{
  "encoder_arch": "mobilenet_v2",
  "model": "contrastive image-text model",
  "dataset": "photos of plants and fungi (iNaturalist)",
  "train_examples": 45211,
  "image_size": 64,
  "crop_scale_min": 0.7,
  "horizontal_flip": true,
  "color_jitter": 0.2,
  "tokenizer": "word",
  "vocab_size": 1482,
  "loss": "sigmoid",
  "embed_dim": 256,
  "encoder_norm": "batchnorm",
  "encoder_activation": "relu",
  "encoder_depths": [3, 4, 6, 3],
  "encoder_kernel_size": 3,
  "encoder_stem": "deep",
  "encoder_expansion": 6,
  "encoder_widths": [32, 48, 72, 104],
  "text_encoder_causal": true,
  "text_encoder_width": 256,
  "text_encoder_layers": 6,
  "text_encoder_norm": "rmsnorm",
  "text_encoder_norm_position": "pre",
  "text_encoder_activation": "gelu",
  "text_encoder_mlp_ratio": 4,
  "text_encoder_head_dim": 32,
  "text_encoder_fused_qkv": false,
  "text_encoder_bias": "all",
  "text_encoder_qk_norm": false,
  "text_encoder_parallel_block": false,
  "text_encoder_inner_norm": true,
  "text_encoder_drop_path": 0.15,
  "text_encoder_positions": "learned",
  "init": "torch_default",
  "residual_init": "zero_last",
  "optimizer": "soap",
  "beta2": 0.99,
  "lr": 0.0013,
  "beta1": 0.95,
  "shampoo_beta": 0.99,
  "eps": 1e-08,
  "precondition_frequency": 10,
  "max_precond_dim": 1024,
  "one_sided": false,
  "adamw_lr_other_params": 0.0017,
  "grad_clip": 1.0,
  "steps": 3900,
  "batch_size": 128,
  "epochs": 11.0,
  "lr_schedule": "step",
  "warmup_steps": 190,
  "weight_decay": 0.1,
  "adamw_weight_decay_other_params": 0.01
}
Rows from block 2 of the text encoder, named by matrix and row number. Rows with one number belong to one attention dimension. Each number is 128 + 32 x the weight over its row's rms, rounded and kept within 0 to 255. All counts start at 0. After the name is the row's rms in percent of the matrix's.
# q: attention query (text_encoder.blocks.2.attn.q.weight, 256x256), inputs 0-127
# k: attention key (text_encoder.blocks.2.attn.k.weight, 256x256), inputs 0-127
q.220 103 [ 87 148 100 169 142  71 142 102 138 143 200  85  76  79 163 123 166 110 113 128  62 102 101 113 138 130 158 126 135 167 146 123 101 178  75 100 100 145  80 104 129 133 117 146 160 144  80 110 140 173 137 130 102 138  91 179 133 142 132 145 142 116 105 196 142 181 132 132 179 129 137  71 124 149 125 116 149 117 117 181 161  98 148 119 104 122  95 123 102 161 141 103 104 137 189 130 181 111 159  98 123  99  90  88 139 143 109 103 185 133 163 127 128 149 130 116 160 147 152 102 150  89 152 102  70 137 100 254]
q.221 102 [ 97  94 115 122 128  97  74 133 118  89 186 114 121 131 105 134 160  92 118 137 150 103  71 124 103 157 170 141 132 159 111 177  90 151 187 126 113  56 141 143 123  92 157 117 104 101 139 117 196 156 174 169 135 169  84 120  50 126 130  95 152 124  74 139  88  88 112 163 106 177 117 193 106 105 152 134 133 106 142 109 148  93 107 126  57 200  70 129 143 162  73 105 180 109 128 156 107 112 153 126 114 165 170  65 133 105 115 117  97 117 110 164 157 145 100  89  76 132 131 129 134 160 104  77 131 167 168  97]
q.222 095 [106 200 103 189 114 119 139 131 202 147 158 129 106 153 108 113 111 135 105 192 128 133 142  57  55 115 159 137 136 143 140 144 105 183 172 129  79 113  74 164 125 171 176  44 142  87  63  89 148 162  66  84 151 103 130 152 121 112 137 150 100 140 140  92 129 180  82 174 126  67 138 115 123 138  77 160  87 148 117 127  92 183 153 107  79 132  88 158 153 109 113 151 191  49 111 148 150 130 136  93 120  99 118  87 150 128 138 111 154 181 126 135 111 108 160 107  89 133 100 168  90  82 168 132 124  93 153  96]
q.223 086 [147 145 121 115 146 121 124 122 112 124 190 167 194 150 105 107 101 151 178 113 159 127 162 108  80  91 129  93 121 122 103 161 115 127 155  88 131 153  94  88  86  90 112 184  95 152  82  89 103 159 104 101 147 166 172 171 160 123 126  77  74 134 153  93 115 153 119 168 101 137  83 115 153 121 132  92  86 137 141  98 174 150 128 120 153 167 168 126 176 172 137  82 122  90 123 120 135 136 142 138 136 143 153 116 114 107 147 185  96  99  87 120 101 100 125 139 185 110 149 127  68 147 149 138 173 127 113 172]
q.224 106 [108  98 144 146 139 125 100 112 125  76 165 141 161 130  70  85 145 105 140 121 161 100 135  83 124 135 159 156 135 118 130 104 137 109 117 122 117 144 130 158 112 118 147  77 120  53 162 160  91 130 148  76 145  77 123 138 157 144  81  55 168  95 103 195 114 183 105 202 144 118  89 104 127 170 133 102 128 146 114 114  72 150 142 120  99 153 131 118 139 129 102  94  94 103  83 176 112  97 208 110 123 106 105 207 130 161 106 122 123 142 174 178 106  92  75 108 151 151 183 153 129  82  78 123 125 134 154 124]
q.225 096 [188 126  77  96 120 108 134 114 119 101 128 111 105 118 136  77 166  88 169 107 159 166 126 166 111 118 170 141 121 153 151 140  90  79 136 212  84  88 137 152 164 148 131 176 125 117 127  65 151 145 161 107 138  46 158 100 114  79  75 184  94  75  90 124 161 122 212 137 128 196 131 141 126  91 141 155 145  96  98  68 115  93 153  85 126 140  88 102  99 174 102 101 133 131 125  91 154 110 214 142 146 135 128 140 144 147 164 169 123 135 103 126 117 186 144  97 130 120 133 143 126 106  76 132 158 141  83 174]
q.226 107 [133 134 217 158 102 221 103 158 110 213 115 128 122 188 117 125 163 137 148 163 113 136  61 138 131 134 114 123 141 138 108  41 128 167  82  92 143 117 133 155 112 168  79 141 111 174 167 145 100 113 106 111 137 117 137 111  98 184 153  95 114 138 100 101 139 145 164 106  78 131  90 121 104 137 150 112 153  80 101 142  88  94  51 130 125  80 132 120 168 125 158 101 142 138 179 117 109 155 139 147 123 144 132 118  99 140 141 137 131 120  86 117 100 156 115 119 142 130  94 162  76 162 132 132 149 120 112 137]
q.227 097 [ 76 122 114 157 114 120 104 150 178 172 117 158 123 108 118 146 177 134 134  93 132  91  56  92 112 135 200 129 145 132 158 145 131 119 151 151 135 138 109 203 161 102 187 193 135 173 128 120 127 113 137  92 146 148 106 161  75 124 110 125 185 131 107  81  92 121 123 173 153 225 120 140 135 163  71 140  97 118  60 183 109 163 146 143 125 144 157  47 155 149 131 202 128 119 185 107 191 138 148  66 152 159 147 184 157 136 123 144 132 119 139 120 137 113 145  91 186 101 135 110 127 152 155 119 161 148 126 145]
q.228 102 [ 81  92 108  92 115 147 120 149 157 136  62 114 148  96 124  76 137 149 119 122  99 158 179  90  94 160 184 214 128 119  66 116  79 133 152  87  99 103  99 135 102 145  98  76  77 124 107 184  51 107 166  87 148 145 129  93  75 161 119  89 126 104  82  91 104 144 142 152 168 147  97  99 127 174 123  79  83 184 181 130 162 149  99 117 178 138  54 152 102 134 120 124 146 149  80  76  74 105 163 161 147 101  74  95 121 158 143 141  61 154 110 120 122 133 172  87  85 147 168 122 140  78  53 153 144  66  98 150]
q.229 106 [141 145 123 109 104  83  98  96 113  92 114 141 125 122 145 121  56 170 145 122 102  91 180 104 126 152 119 114 113  78 140 154 146 104 164 124 160 100 109  90 185 118 131 125  88 109 165 110 189 175 174 171  96 127 130 121 124 214 143  91  70  80  76 146 183  71 148 102  78 171 188 166 186 112  86 132 140 127  62 141 126 104 141 138  62 154 127 139  72 138 125 156 100  91 111 125 133 166 144  88 118 150 117 202 133 172 122 130 140 140 130 169 107 150 119  63 129 178  99 104 115 105 156  99 115 117 179 118]
q.230 106 [150  96 133 100 121 127 101 155 175 121 107 112 147 151 135 156 110 190 140 127  95 161  71 158 185 157  89  91  75 107 106 120 155 116  87 103 130 126 126 115 118  69 154 195 136 138 116 138 124  55  75 145 112 134 112 142 149 104 107 162 146 119 131 134 116 190 102 144 149 142 119 127  89 175  98 124  96 112  91 112 151 103 101 135 103 229 135 119 196 142 135  71 146 109 167  74  94  72  58 130  90 182 102 166 149 171 124 117  76 128 137 160 133 118 114 116  81 126  70 128 142 113  74 122 164 149 118 203]
q.231 096 [125 119 162  95  91 138 127 118 148 141 152 123 104  71  93  91 129 114 166 140 137 161 132 116 145 144 120 146 120 114 101  97 101 124 145  92 174 135  68 183  93 130  50 160 123  95 120 103 156 134 146 122 182 131 157 136  75 215 109 115 112 143  90 127 127 126 199  79 145 166 156 130 156 172 133 163 150 141 153 163 106 129 170 135 103  77  99 190 121 183  72  80 123 158 168 128 174  86 206 116 136 149 153  84 111  94 112 116 132  73 146 130 182 115 101 116  46 157 123 134 136 117 110 168  57 126 154 130]
q.232 097 [135  99  83 166 172 101 123  48 100  91  87 138 114 138 137 107 107  88 145 123 113 133  86 119 129  98 131 104  81 143  75 120 140 144 151  38  87 100 120  94 100  54 185 107 124 117 135 132 142  82 125 191 120 168 175 130 100 113 159  86 154 120 105 150 172 105  98 113 104 111 172 129 164  70 163 160  77 112 147 179 179  92 129 148  65 121 121 173 132 136 180  98 141 128  49  87 143 142 122 117 142 163  72 134 145 162 116 135 178 105 137 130 122 127 161 113 101  87 144 134 168 106 102 176 136 117 118 178]
q.233 100 [156 130 209 123 142 176 164 121 110 230 173  86 122 114 142 121 135 117  91 161 163 199 118 124 118 165 149  60 135 118 152 106 129 181 146  67 137 129 163 147  41  90 141 124  89 158 121 170 117 106 123 100 126 139 161 146 142  87 124 123 152 111 153  99 164 100 114 136 111  96 120  98 187 116 153 112 130 118 113 176 154  81  38 114 109 140 158 134 151 145 145 137 148 160 115 146 125  97 135 107 102 144 124 151 128 123 104 129  95  82 102  94 138 147 102 113 116 180 167 193 127 121 100  75 134 140 125 163]
q.234 095 [127 124 121  98 104 137 152 132  98 120 102 141 115  63  60 116 165 152  96  93 121 155 125  53  79 123  96 131 110 143 143  48  91 158 103 108 144 118 106 101 127 152 132 135  80 131 122  89 101 119 133 130 139 175 156 127  85 110 151 126 140 122 114 180 110 159  75  96 147  94 119 133 166 153 131 176 163 117 123 147 125  75 100 191 107 155 121  79 190 186 105 144 140 119 171 156 175 113 130  86 112  68 152 201 129 147  47  95 149 117 151 177 112  96 150 154 181 149 139 138 170 118 130  91  90 102  89 164]
q.235 101 [ 90 131 187 148 135  89  97 142  97 104 113 173 112  95 112 171 169 157 148 140 169 152 149 110 143 123 139 124 172 113 121  78 145  95 102 116 103 137  98  89 153 162  74 155 152 122 119  97 140 128 122 146 157 140 167  96 119 134 126 152 107 142 163 142 147 137 172  88 191 138 129 162  83 111 111 110 125  59 126 122 150 145 137 121  52 131 193 160 153 152 121 152  94 147 132 183 104 105 108  92  93 103 112 150 121  91 172 145 106  95 128 161 126 131 149 157  69 124 111  65 104 130 172   4 102 127  86  89]
q.236 105 [176 126 179 148 166 144 123 149 174 157 118 112  98 102 140  85 120 158  95 102 143 149 168 183 143 109  87 112 116 134 150 131 129 164  90 138 103 103 187 150 136 105 126 171  78 210 150 152 129  94 184  97 166 181  74  58 157 143 112 143 193 110 137 104 126 166 102  86 107 170 142 145  81 131 148  77 201 173 100  95 115 122 116 133 129 115 156  85 106 119  98  90  88 128 149 121 105  96 133 193 155 165 190  99 159 140 151 128  75 184 149  88 119  77 134 132 123 121 101 140 152 112  96 160 139 135 103 166]
q.237 084 [109  80 182 120 151 141 142  80 109 132  98 145 146 112 151 156 106 127 153 100 121 131 182 123  61 147 140 135 111 127 150  90  68 156 169 138  76 141  76 156 133  95  92  77 184 137 116 101 170 133 158 112 118 127 154 162 141 150  70 160 125 141  69  83 152 134  86 138 118 129 152 121 126  66 207  81  71 169 128 125 134  70 165 108 131 137  71 141 140 138 100  93 143 140  69 106 183 109 144 120 113 132  75  90 147 179 149 132 121 118 148 125 101 141 139 166 118 107 149 141 145 121 118 143  95 150 101 121]
q.238 094 [151 171  66 118 132 125 134 156 124 134 127 139 182 106 104  96 126  66 105 158 153  63 123 138 161 164 152 173 163  59 131 123 173  83 165 123 131 166 130 149 107  99 173  72 134 110 133 113  86 141 149 160 176 132 100 165 165 100  60 163 176 143 175  63  88  74 163 147 158 139 117 103 125 125  75 102 184 220 176 101 117 138 129 124 163 127 108 120 153 136 158 147 129  50 162 173 154  75 191 169 121 107  80 169 100 101 142  80  63 100 145 162 122  93 176 156 106 156 116 119 159  95 135 175 125 104 138 117]
q.239 089 [104 106 121 117 134 150  76 199 133 168 119  77  97 105 158 123 103 136 155 106 167 151 131 157 126 154 156 149 127 140 126 166 170  96  88 139 147  89 190 140 161 164 154 159 147 156 163  85 102 136 153 187  84 171 163 117 150 170 133 173 130 150 107 135 120  92 122 139 110 121 119 173 122 100 221 104  90 114 104 116 131  97 163 113 159 166 148 106 138 121  96 143 128  29 116 181 124  51  81 152  39 128 133 140 129 160 123 128 107 135 192 118 112 105  57 147 112 138 159 104  66 126 130 143 116 103 171 120]
q.240 098 [123 147 152 169  77 109  88 112 113 170 136 127  98 108 109 153 169 126 104  94 115 138 132 181  78 124  92 104 134 147 110 130 120 129  66  95 110 142 122 142 162 155  82  55  89 131 132 101  99  88 140  85  97 122 199 138 102 115 105 135 140 135 107 116 141 191 196 161 132 189 115 154  86 137 145 152 163 142 160 134 117  62 168 131 119 176 185 165 118 153 157 114 166 101 108 149 120 124 152 122 153  94 119 143 105 105  75 135 120 139 148 157 145 158 109  53 179 139  83 106 172 159  83 167 165 132 153 124]
q.241 096 [ 69  90  88 146 165 123 142 137 149 139 129 103 185 179 150 144 114 138 190 147 139 141 107 104 147  83 187 119 116 163 134 164  97 120 160 165  84  36 120 122 154 167 129 144 141 142 172 137 182 123 125 110 161 133 185 140 156 153 132 132 155 123  89 121 152  79 113 141 136 129 190 131 130 151 123 105 116 101 119 110 184  95  92  64 139 140  98 129 106 114 150  98 156 124 141 164 138  93  95 140 110 169  93 147 172 160 136 101 149 153 136 125 119 115 107 120 179 109 109 178  98 192 160 144 142 109  96 159]
q.242 099 [115 113 129 153 139 144 170 139 129  82  95 121 168 170 192 104 112  85 117 136 148 195 166 172 180 187  85  78 115 168 148 132 123 140 145  93 123  90 102  81 126 104 120 106 124 128 121 115 139 151 138 112  98 118 121 194 120 130 142 164 104 132 135  50 112 115 121 159 154 113 106 118 133 147 132  85 150 131 186 139 132 141 182 125 106  55 138 119  75 125 110 164 184  89 170  88 111 106 148 102 168 108 122 111 116 126 124 126 118 118 136 167  77 113 121 128  89 165 103 142 124  93 223 133 151 172 154 144]
q.243 094 [162 137 127 125 115 169 109 165 202 119  44 138 117  63 129  94 126 153  80 188 107 176 209 103 116 150 127 162 145 116 142  27  80 185 205  98 138 130 133  80 109 107 154 149 135 110 143 104 129 110  86 138 133  83 118 191  80  65 133 119 139  95 105 202 100 105  97 156 137 109 164 104 115 141  84 149 143 126  80 143 141 101 110 124 120 150 132 131 151 159 105 186 149 144 121  62 126 157 159 114 163  97 108 104 108 125 115 111 140 110 134  51 111 129 158 126 100 132 187 122  91 142  91 115  77 140  60  96]
q.244 102 [139 107 121 142 155 219 131 121 119 145 124  75 113 151 110 141  75 167  80 169 104 194 158  66 168 122 106 157 127 153  93 170 177 186 125 132  55  66 116 169 131 151 138  87  96 113 112 126 102 148  89 141  76 129 132 101 170  64 170  66 119 106 132  82 137  56 124 148 159  91 164 114 135 170  75 143 159  78 111 192 111 141  91 132  71 144 166 119 138 100 116 165 127  87 108 169 147  93 169 102 152 140 129  94 147  74 136 159 109 135 120 134 146 164  51  92 101 141 126 124  92  96 105 165 234 112 138 169]
q.245 108 [103 114 101 190 150 191 154  50  80  84 126 121  85  90 185  80  98 112 189 127 129 129  81 126  97 103 120  80 124 128 127 153  75 104  75 104 154 186 122 123 152 118 156  60 141  95 138 157 132  77 151 155  94  97 136 189 108 124 130 151 100 177 140 149 156 155 139  82 157  72 107 138 133 101 162 120 162 141 177 105 154 139 135 123 153 101 153 154 105 132 132 108 156  94 113 183 149 155 124 164 153 140 100 106 173 143  86 175 156 138 117 128 112 153 151 140 114 117 167 152 124 136 113 150 104 109 117  53]
k.220 101 [ 78 138 162  96 120 160 160 156 153 138 147 114  91  82 124 163 115 111 113 127 144  97 108 120 204 124 168 143 117 218 151 129 113 108 113 147  62 121 115 168 153  82 132 122 147  91 118 106 124 138  75 126 142 168 174 117  95 132 129 132  62  92 150 108  71 121 149  96  99 121 133 157 151 145 142 167 136 162 137 103 112 134 136 101  77 157 178 139 109  60 155 137 146 146  73 153 169 100 143 111 108  82 126 179 159 204 182 135 119 181 173  87  90 143  74 141  88 156 147 135 142 140 135 129 130 137 170 128]
k.221 097 [128  96 136 141 143 139  96  77  93 131 156 130 111 136 114 126  78 174 156 172 165 120  63 122  83  95 125 125  86  97 165 119 166 128  89 101 107 137 176 149 166 103  79 190 145  98 154 118 169 127 132 174 126 135  99 138 143 114 123  93 124 140 122 134 194 144 102 152  89  65 131 110  92 169 121  93 130  86  84  72 108 149  89  51 151 156 151 130  83 151  92 152  99 119  93 183 165 134  91 107 169 121 174 134  43  70 144 129  64 159  83 109 128  98 118 101 145  80 127 119  93 131 179 154 127  87 146 129]
k.222 103 [136 109  70 132 132 185  68 145 132 125 175 127 148 169 155 122  91 152 102  87  66 141  44 116 132 148 167 185 183  74 140 109 109 136 121 139 129 147 160 140 171 114 120 184 150  95 109  67 150  79 108 130 129  84 140  97 152 204 119  90 157 131 155  82 117 120 127 174 140 140 146  98 164 152 186 103 187 148 152 149 120  22 165 136 161 125 130 165 154 143 210  94 121 149  91 141 112 131 127 137 113 116 132 117 125 140  95 118  88 168 122 151  89 159 154 105  98 123 162 138  96 142 120 110  83 119 127 133]
k.223 098 [140 173 124 157 178 118 144  89 158 143 171 116 110  97  86 126 155 131 101 146 118 121  89  93 113 161 143 134 160  99  84 124  60 162 102 156 164 156 126 102  98  77 182 132 138 136 107  84 111  93 158 104  73 137 100  75 166 118 121 158 160  75 182 142 133 129  91 108 165 184 129 115  86  74  85  77 135 158 167 168 125  79 163 117 141 117 174 170  89 132 135  42 127 154 155  85  96 116 123 155 137 147 146 106 150 116  97 116 129 124 167 155  97 145 168 131 152 144 149  83 115 130 139 105 101 112 123 118]
k.224 099 [155  95 148 160 127 115 163 113 116 140  77 134 120 124 151 172 156 142 135 116 148 136 135 179 133 173 189 187 115 114 111 103 123 113 163 114 192 144  91 144 157 169 169 126 106 141 143 127 157 115 147 119  73 122 143 119 176 196 151 117  95 111 166 142 101 174  87 140 127 186 175 136  74 112 149 137 171 186 158  61 142  99 146 159 152 127 146  93 119 122 202 106 137 132 126  99 102 179 105 118 103 130 143  86  75 117 134 127 125 139 102  50 105 127 102 177 184 172  80 103 146 130 127 159  55 132  94 125]
k.225 094 [ 80 119  81 113 121 136  99 107 123 130 163  96 114 138 120 138  95 104 146 144 107 136 175  87 136  78 111 155 136 122  41 128 120 108  41 117 167 116 131 208 106 106 139 121  92 109  94 129  91 167 138 102  57 124  37 136 148  93 135 152  85 109 184 134 110  93 142 133 114 163 166 102 105 136 166 152 118 136  74 179 127 167 100 123 149 163  77 125 106  89 103 115 144 118 142 135  98 149 148 123 124 172 152 133 188 164  87 135  86 100  97 140 107 160 133 169 149 130 166 148 118 186 128 203 174 114  99 118]
k.226 103 [116 144 133 122 119  80 108 141 112  92 127 137 124 157 146 171 141  92 107  48  75 152  91 128  81 122 143 104 127 100 172 126  70 163 107 100 141 210 101 100 108 129 186  58 133  76 106  97 136 121  67  92 128 151 127 100 142 167 173 127 129  77 152  91 118 190  98  90 126 134 123 137 160 102 202 168  58 155 147 129 177 153 131 148 135 145 152 123 118 151 153 123  65 131 130 132 133 167  77 149 160 135 122 151 126 131 122 169 163 143  89 170 191 118 206 182  73  91 120  90 108  88  33 125 127 123  97 117]
k.227 097 [108 140 129 144 101 143 113 125 178 186 130 143  79  87 156 126 132 177 172 159 120 103  74 138 120 142 117 149 122 163 145  79  47  68 172 106 103 161  73 168 113 201 138 150 188 148 155 166 164 133 170 154 159 104 184 121 121 125 106 161  93 118 140 163 172 101 128 118  62 118 159 122 140  65 135 125 108  89 160 174 193 142 160  96 132 158 110 135  85 153  94  93 120 114  99 142 170 174 139 167 167 135  88  58  84 130 132 156 127 138 117 103  87 108 123 119  92 152  80  97 145 118 104 190 116 136 110  99]
k.228 093 [130 119 178  64  96 111 157 145 169 110  90 115 154 156 135 146 195 152 145 106 131 148 161 127 137 179 116 175 154 149 118 116 132 138 169 208 120 131  74  74 141  96 156 143 110 134 120  99 168  75 123 165  96 133 126 140  80 153  90 117 120 100 137 151 139 163 163  65 114 179 135 184 134 180 145 149 161 111 124  85 124 122  93 139 114 113 101 195 143 101  81  87 170 148 156 125 141 115 212 150 101 153 145 152 168 124 149 196 152 176 154 165 185 103 150 176 131 189 139 150 144 203 107 116  85 112 115 158]
k.229 098 [ 85  70  66 154 106 151 152 127 189  44 129 142 169  91 207 130 146 122 143 153 124  96 110  57 183  83 122 161 116 128 140 135 158  83  97 139 127  93 143 117 136 144 111 135  96 122 140 170 153 110  99 107 170  57 134 170  87  87  95 158 104 156  73 169 111 156 112 109 101 128  87 137  87 167 119 131 100 124 159 174 156 143 152  80 153 112 114 169 108 173 139 158 146 145 161  88 172  59 175 131 180 170 146  86 114 104 106 108 149 112  69 128 131  59 146 114 147  93  68 106 214 145 113 100 111 160  79  94]
k.230 098 [124 185 120 151 105 113 118 102 140 122 131 191 117  64 104 143 175 131 158  90  74  81 149 159 141  83  24 168 142 134 141 102  99 138 132 128 160  94 133 155 138  98 129 134 123 126 119 132 171 110 101  93 170 112 169 125  48 116 128 147 157  97 125 142 137 130 170  79  68 145 147 157 177 145 134 106 115 132  95 100 152  72 136 112 129 167 168 165  95 172 136 154  86 188 125 125 115 175  90 156 173 103 179 129 118 136 152 148 137 139 165 129 100  26 147 148  45 148 174  94  72  74 128 137 151 128 109 151]
k.231 097 [ 99 110 155 173 127 147 136 125 130 103  93 146  74 145 138 192 165 155 129  91 122 133 141 146 130  63 143 167 118 109  50 133 145  86 155 102 166 140 145 124 107  97 101 146 175 102 125 137 128 167 143  89 110 143 168 125 168 128  97 144  72 151  76 154 146 157 101 124 158 174 128 145 148 118  88 185  95 168 126 132 140 139 152 114 117 126  92 101 144 138 110  99 120  85 128 173 132  93 132 125 119 161 143 141  78 157 161  89  90 118 137 157 155 155 135 175 131 142 129 122 148 101  88 182 156 111  81  62]
k.232 110 [ 80 135 133 148 184 150 122 168  82 152 176 121 146  45 129 130 147 162 166 123  97 110 114 123 129 137 166 161 119  35 133 165 171 146 122 138 121 124 128 125 128 125  89 105 148 123 160 108 177 132 135 160 145 121 167  94  96 132 155 155 175 125 113  84 140 100 197 116 147 105  96 163 198 160 132 153  59 155 124 116 119  74 136 122 102 139 179 171 102 131 116 130 176 197 116 193 138 134  98 157 100 123 151 144 196 154 166 132  94 143 175 165  83 113 109 114 104 161 156 151 133 157 180 125 129 150 150 170]
k.233 104 [125 126 127 169 163 119 135 138 187 163 157 160  94 106  77 179 115  95  85  50 130 186  84 128  66 127  96 131 131 148 130 126 174 110 157 141  90 181 144 146 120 201 106 186 170 145  96 154 120 143 100 102 134 127 143 105 120  84 181 124  82 158 123 100  91  92 171 137 124 155  68 134 131  63  88 178 128 127 132 136 136 110 190 101 127 125  98 153 138 119 101 135 116 107  69 196 176 135  86 103 117  94 201  83 156 105 125 136 134 147  95 138  61 118 108 125 122 102 108 118 115 135 136 128 121 141 134 157]
k.234 097 [100 158 178 125 117 116 135 121 180 115 178  81 108 146 174 135 161 179 132 146 118 126 137 154 129 136 162 224 109 154 114  90 119 103 143 102 175 131  51 161 112 185 151 153 137 176 114 147 156 135  99 131 124 131 121 161  49 117 106  52 127 208  85 112  76 100 160 119 130  91 137 142 136 142 205  88 120  95  94 131 152 162 174  98 108 153 122 175 119  95 133 126 143 162  84  98 125 116 138 131 114 175 108 136 129 118 140 106  93 168  51 136  21 117 185 116 124 179 110 113 119 198 118 156 127 162 157 139]
k.235 108 [129 112 178 165 185 107 112  73 185 199 108  90  74 122 110  96 130 109 159 160 160  73  97  96 168 139 137 154 118 144 123  86 144 140 170  78 142  93 118 174 118 110 147 107 122 174 171 137 147  95 131 162 145 122 134 139 101 170  80 158 145 156 142 163 177 140  79 139 106 147 172 116 128 174  88  99 123 187 119 137 166  95 153 168 118 149  86 154 149 155 153 130 110 132 137 135 178 105 132 148 109 163 142 133  71 151 131 124 139 155 110 173 136 152 155 107 157 141 172 172 144 161 142 149 134  87 100  55]
k.236 097 [ 76 134 113 114  84 163 132 129 137 111 143 145 111  90 174 144 128 170 123 104 226 151 181 171  96 140 105 177 131 118 121  99 155 112 127 105 157 129 119 177 185 138 112  89 161  77  54 113 120 125 142 186 132 134 159 121 145 144 181 156 136 112 127 135 154 102 127 105  78 106  79 149 104  95 104  94 117 119 119 105 150 108 134 178  95 172 113 115  70 174  49 129 140 127 192 169 152 102 140 154 132 123 175 124 141 139 180 135 166 150 129 117 125 158 116  84 143 128 144 184 129 107 146 131 159 156  14 126]
k.237 086 [144 103 103  98 186 152 135 114  93 160 159  22 161 117 175 136  84  91 111  45 144 132 130 114 128  77 100 118 152 114  99 169 138  73 129  92 126 132 107 115 100 116 166 142  80 124 136 139 189 146 139 130 131 114  82 156 118 182 168 133 137 100 128 169 100 132 167 129 154 146  93 115 145 158 149 154 112 170 132 140 110  86 100 166  74  85 167 111 100 118 131 187 183  79 148 120 126 135 151 128 133 141 103 167 185 166  93 129 153 104 165  90 150 145 113 124 122 154 179 147 129 194 140 138 121 117 113 109]
k.238 101 [130 138  79 105 108  83 198 109  82 136 146 124 138  87  94 160 104 103  89  73 118 135 158 104 137 125 135 139 146  99  85 180 122 141 175 166 181 200 104  88 197 168 128 150  75 123 125  92  98  88 135 170 165 116 221 176 197 161 171  71 137 100 162  91 164 157 119 122 143 160  87 134 139 139 102  49 204 114 179 119 135 102 150 117 120 156 123 126 163 120 163 152  63 149 132 146 119 145  67 124 106 161 172 116  94 156 135 123 117 131 177 100 171  99  98 144 158 136 134 146 172 108 120  77 128 139 130 132]
k.239 099 [104 124 111 115 163 116 125 156 137 139 105 144  92 147 188 146 134 145 166 140 143 151 152  70 154 125  87  99 111  99 108 159 212 136 124 148 119  74 179 153 114 126 127 198 138 136 161 123 159 162 140 156 183 142 115 107 125 126  97  89 106  93 108 128 115 103 128 113 129 137 135 197  95 156 139  79 107 130  94 139 132  87 116  86 137 144 106  74 114 137  92 122 115 175 139 103 100 100 181 178 146  60 197  89  98 142 132 131 158 100 134 104 107 145  92 140 164  59 155 166  89 128 156  91 112 106 148  78]
k.240 109 [188 119 117 107 156 129  98 110 125 103 111 167 137 140 109 161 134 186  93  96 103 127  88 121  77 131 163  98 156 154 116 112  87 122 158 131 134 134  72 104 103 104 119 136 170  66 135 118  81 125 108 167  91 158 138  94 112 167  74 116  95  87 123 123 149 157 154 108 157 127 117 109 220 108 118 104 136 118 111  53 191 161 130 119 131 145 135 136 132  85 117  77 158 159 110 122 118 154 117  78 120 163 141  83 138  75 139 115 172  65 114 142 136 113 102 154 113  71 112 117  75 109 115 170 160 161 180 201]
k.241 093 [127 123  98  84 166 162 113 128 153  95 203 138 151  64 147  70 105 127 129 120  94 101 130  81 137 110 113  52 157 136 115 109 103 109 112 137 112 122 153 162 111 165 190 149  75 131 115  84 187  92 187 104 149 103  70 117  85 119 115 129  80 163 103 105 172 125 123  86 122 107 154  82  65 167 192 163  68 138 127 154 167 111  91 141 121 115 133 157  83 164 143 122 116  98 116 111 116 182 150 130 131 125 180 119 146 139 112 130 218 132 131  98 150 100 148 148 156 155 151  98 131 120 154 135 128  78  97 106]
k.242 100 [156 173 108 150 109 177  90  98 108  65 144 152 140 145 112 164 150  76  94 125 116 150 140 162 171 125  62 180 176 141 178 152  81  93 171 100  95 175 119 128 128 170 144 112 129  83  95 139 126 157  89 139 108 101 110 172  94 135 158 166 142 126  74 107 129 107 140 133  77 116 160 143 156 154 117 120  97  65 160 163 151 123 103  74 106 168 122 129 127 137 160 162  84 135 119 135  61 100 136  95 100  55 117 138 110  94  69 136 122 151 121 125 116 107 123 154 175 150 176 103 152 145 100 114 121 142 118  71]
k.243 102 [ 98 174 137 147 113  42 180  78 185 114 126 105  96 128 151 111 159 180 120 147 135 133 142 138 144 143 134 160 149  94 170 128 183 106 137 180 112 139 141 109  91  79 101 133 116 194  93 130  84 115 161 135 156 136 144 190  96 175 146 107 113 205  90 122  67 151 125 100 122 110 140 196 157 160 132 121 139  81 142 137 112 104 111 159  96 100  94 118 105 114 107 114 160 111 124  71 126  65 105 132 123  89 108 175 194 153  99  82  97 119 107 113  68  56 132 124 121 174 133 115 123 172 113 105 119 154  77 139]
k.244 104 [126 175  98 141 124  52 159 100 138 114 146 137 133 118  50 122 141 169 137 170 159  86 105 157 127  58 132 119 132  67 114 117  99  79  98 141  80  87 130  80 175 148 107 172  99 116 109 133 179 111 144 132 203 150 136  45 159 138 147 119 113 139 123  95 112 123 168 145 163  83  85 128 182 126 130 105 199 129 192 105 105 117 168  97 165 152 128 171 144  96 224 111 108 150 147 171  69 120 137 124 157 168 121 144 200 190 162 160 138 110 141 120 115  81 101 134 118 111 160 134  94 165 154 124 176 141 118 141]
k.245 105 [147  89 157  73 120  85  60 127  38  97 125 111 112 136 144 178 166 142  96 121 171 147 143 186 130 176 161 103  95 131 117 159 133 141 124 186 202 100 115  81  82 147 103 161 135 109 103 155 155 119 125 147  87 151 103 164 179 103 118 158 105 126 148 159 163 147 156 144 119 134  64  45 133 112 140 136 109  72 125  94 112  66 112 123 128 132 151  64 230  77 120 171 165 134  65 131 104 101  99 162 144 130 115 166 145 170 128 123 138  42  80  86 116 176 119 149 135 117  83 162 118 141 144 121 214  80 147 123]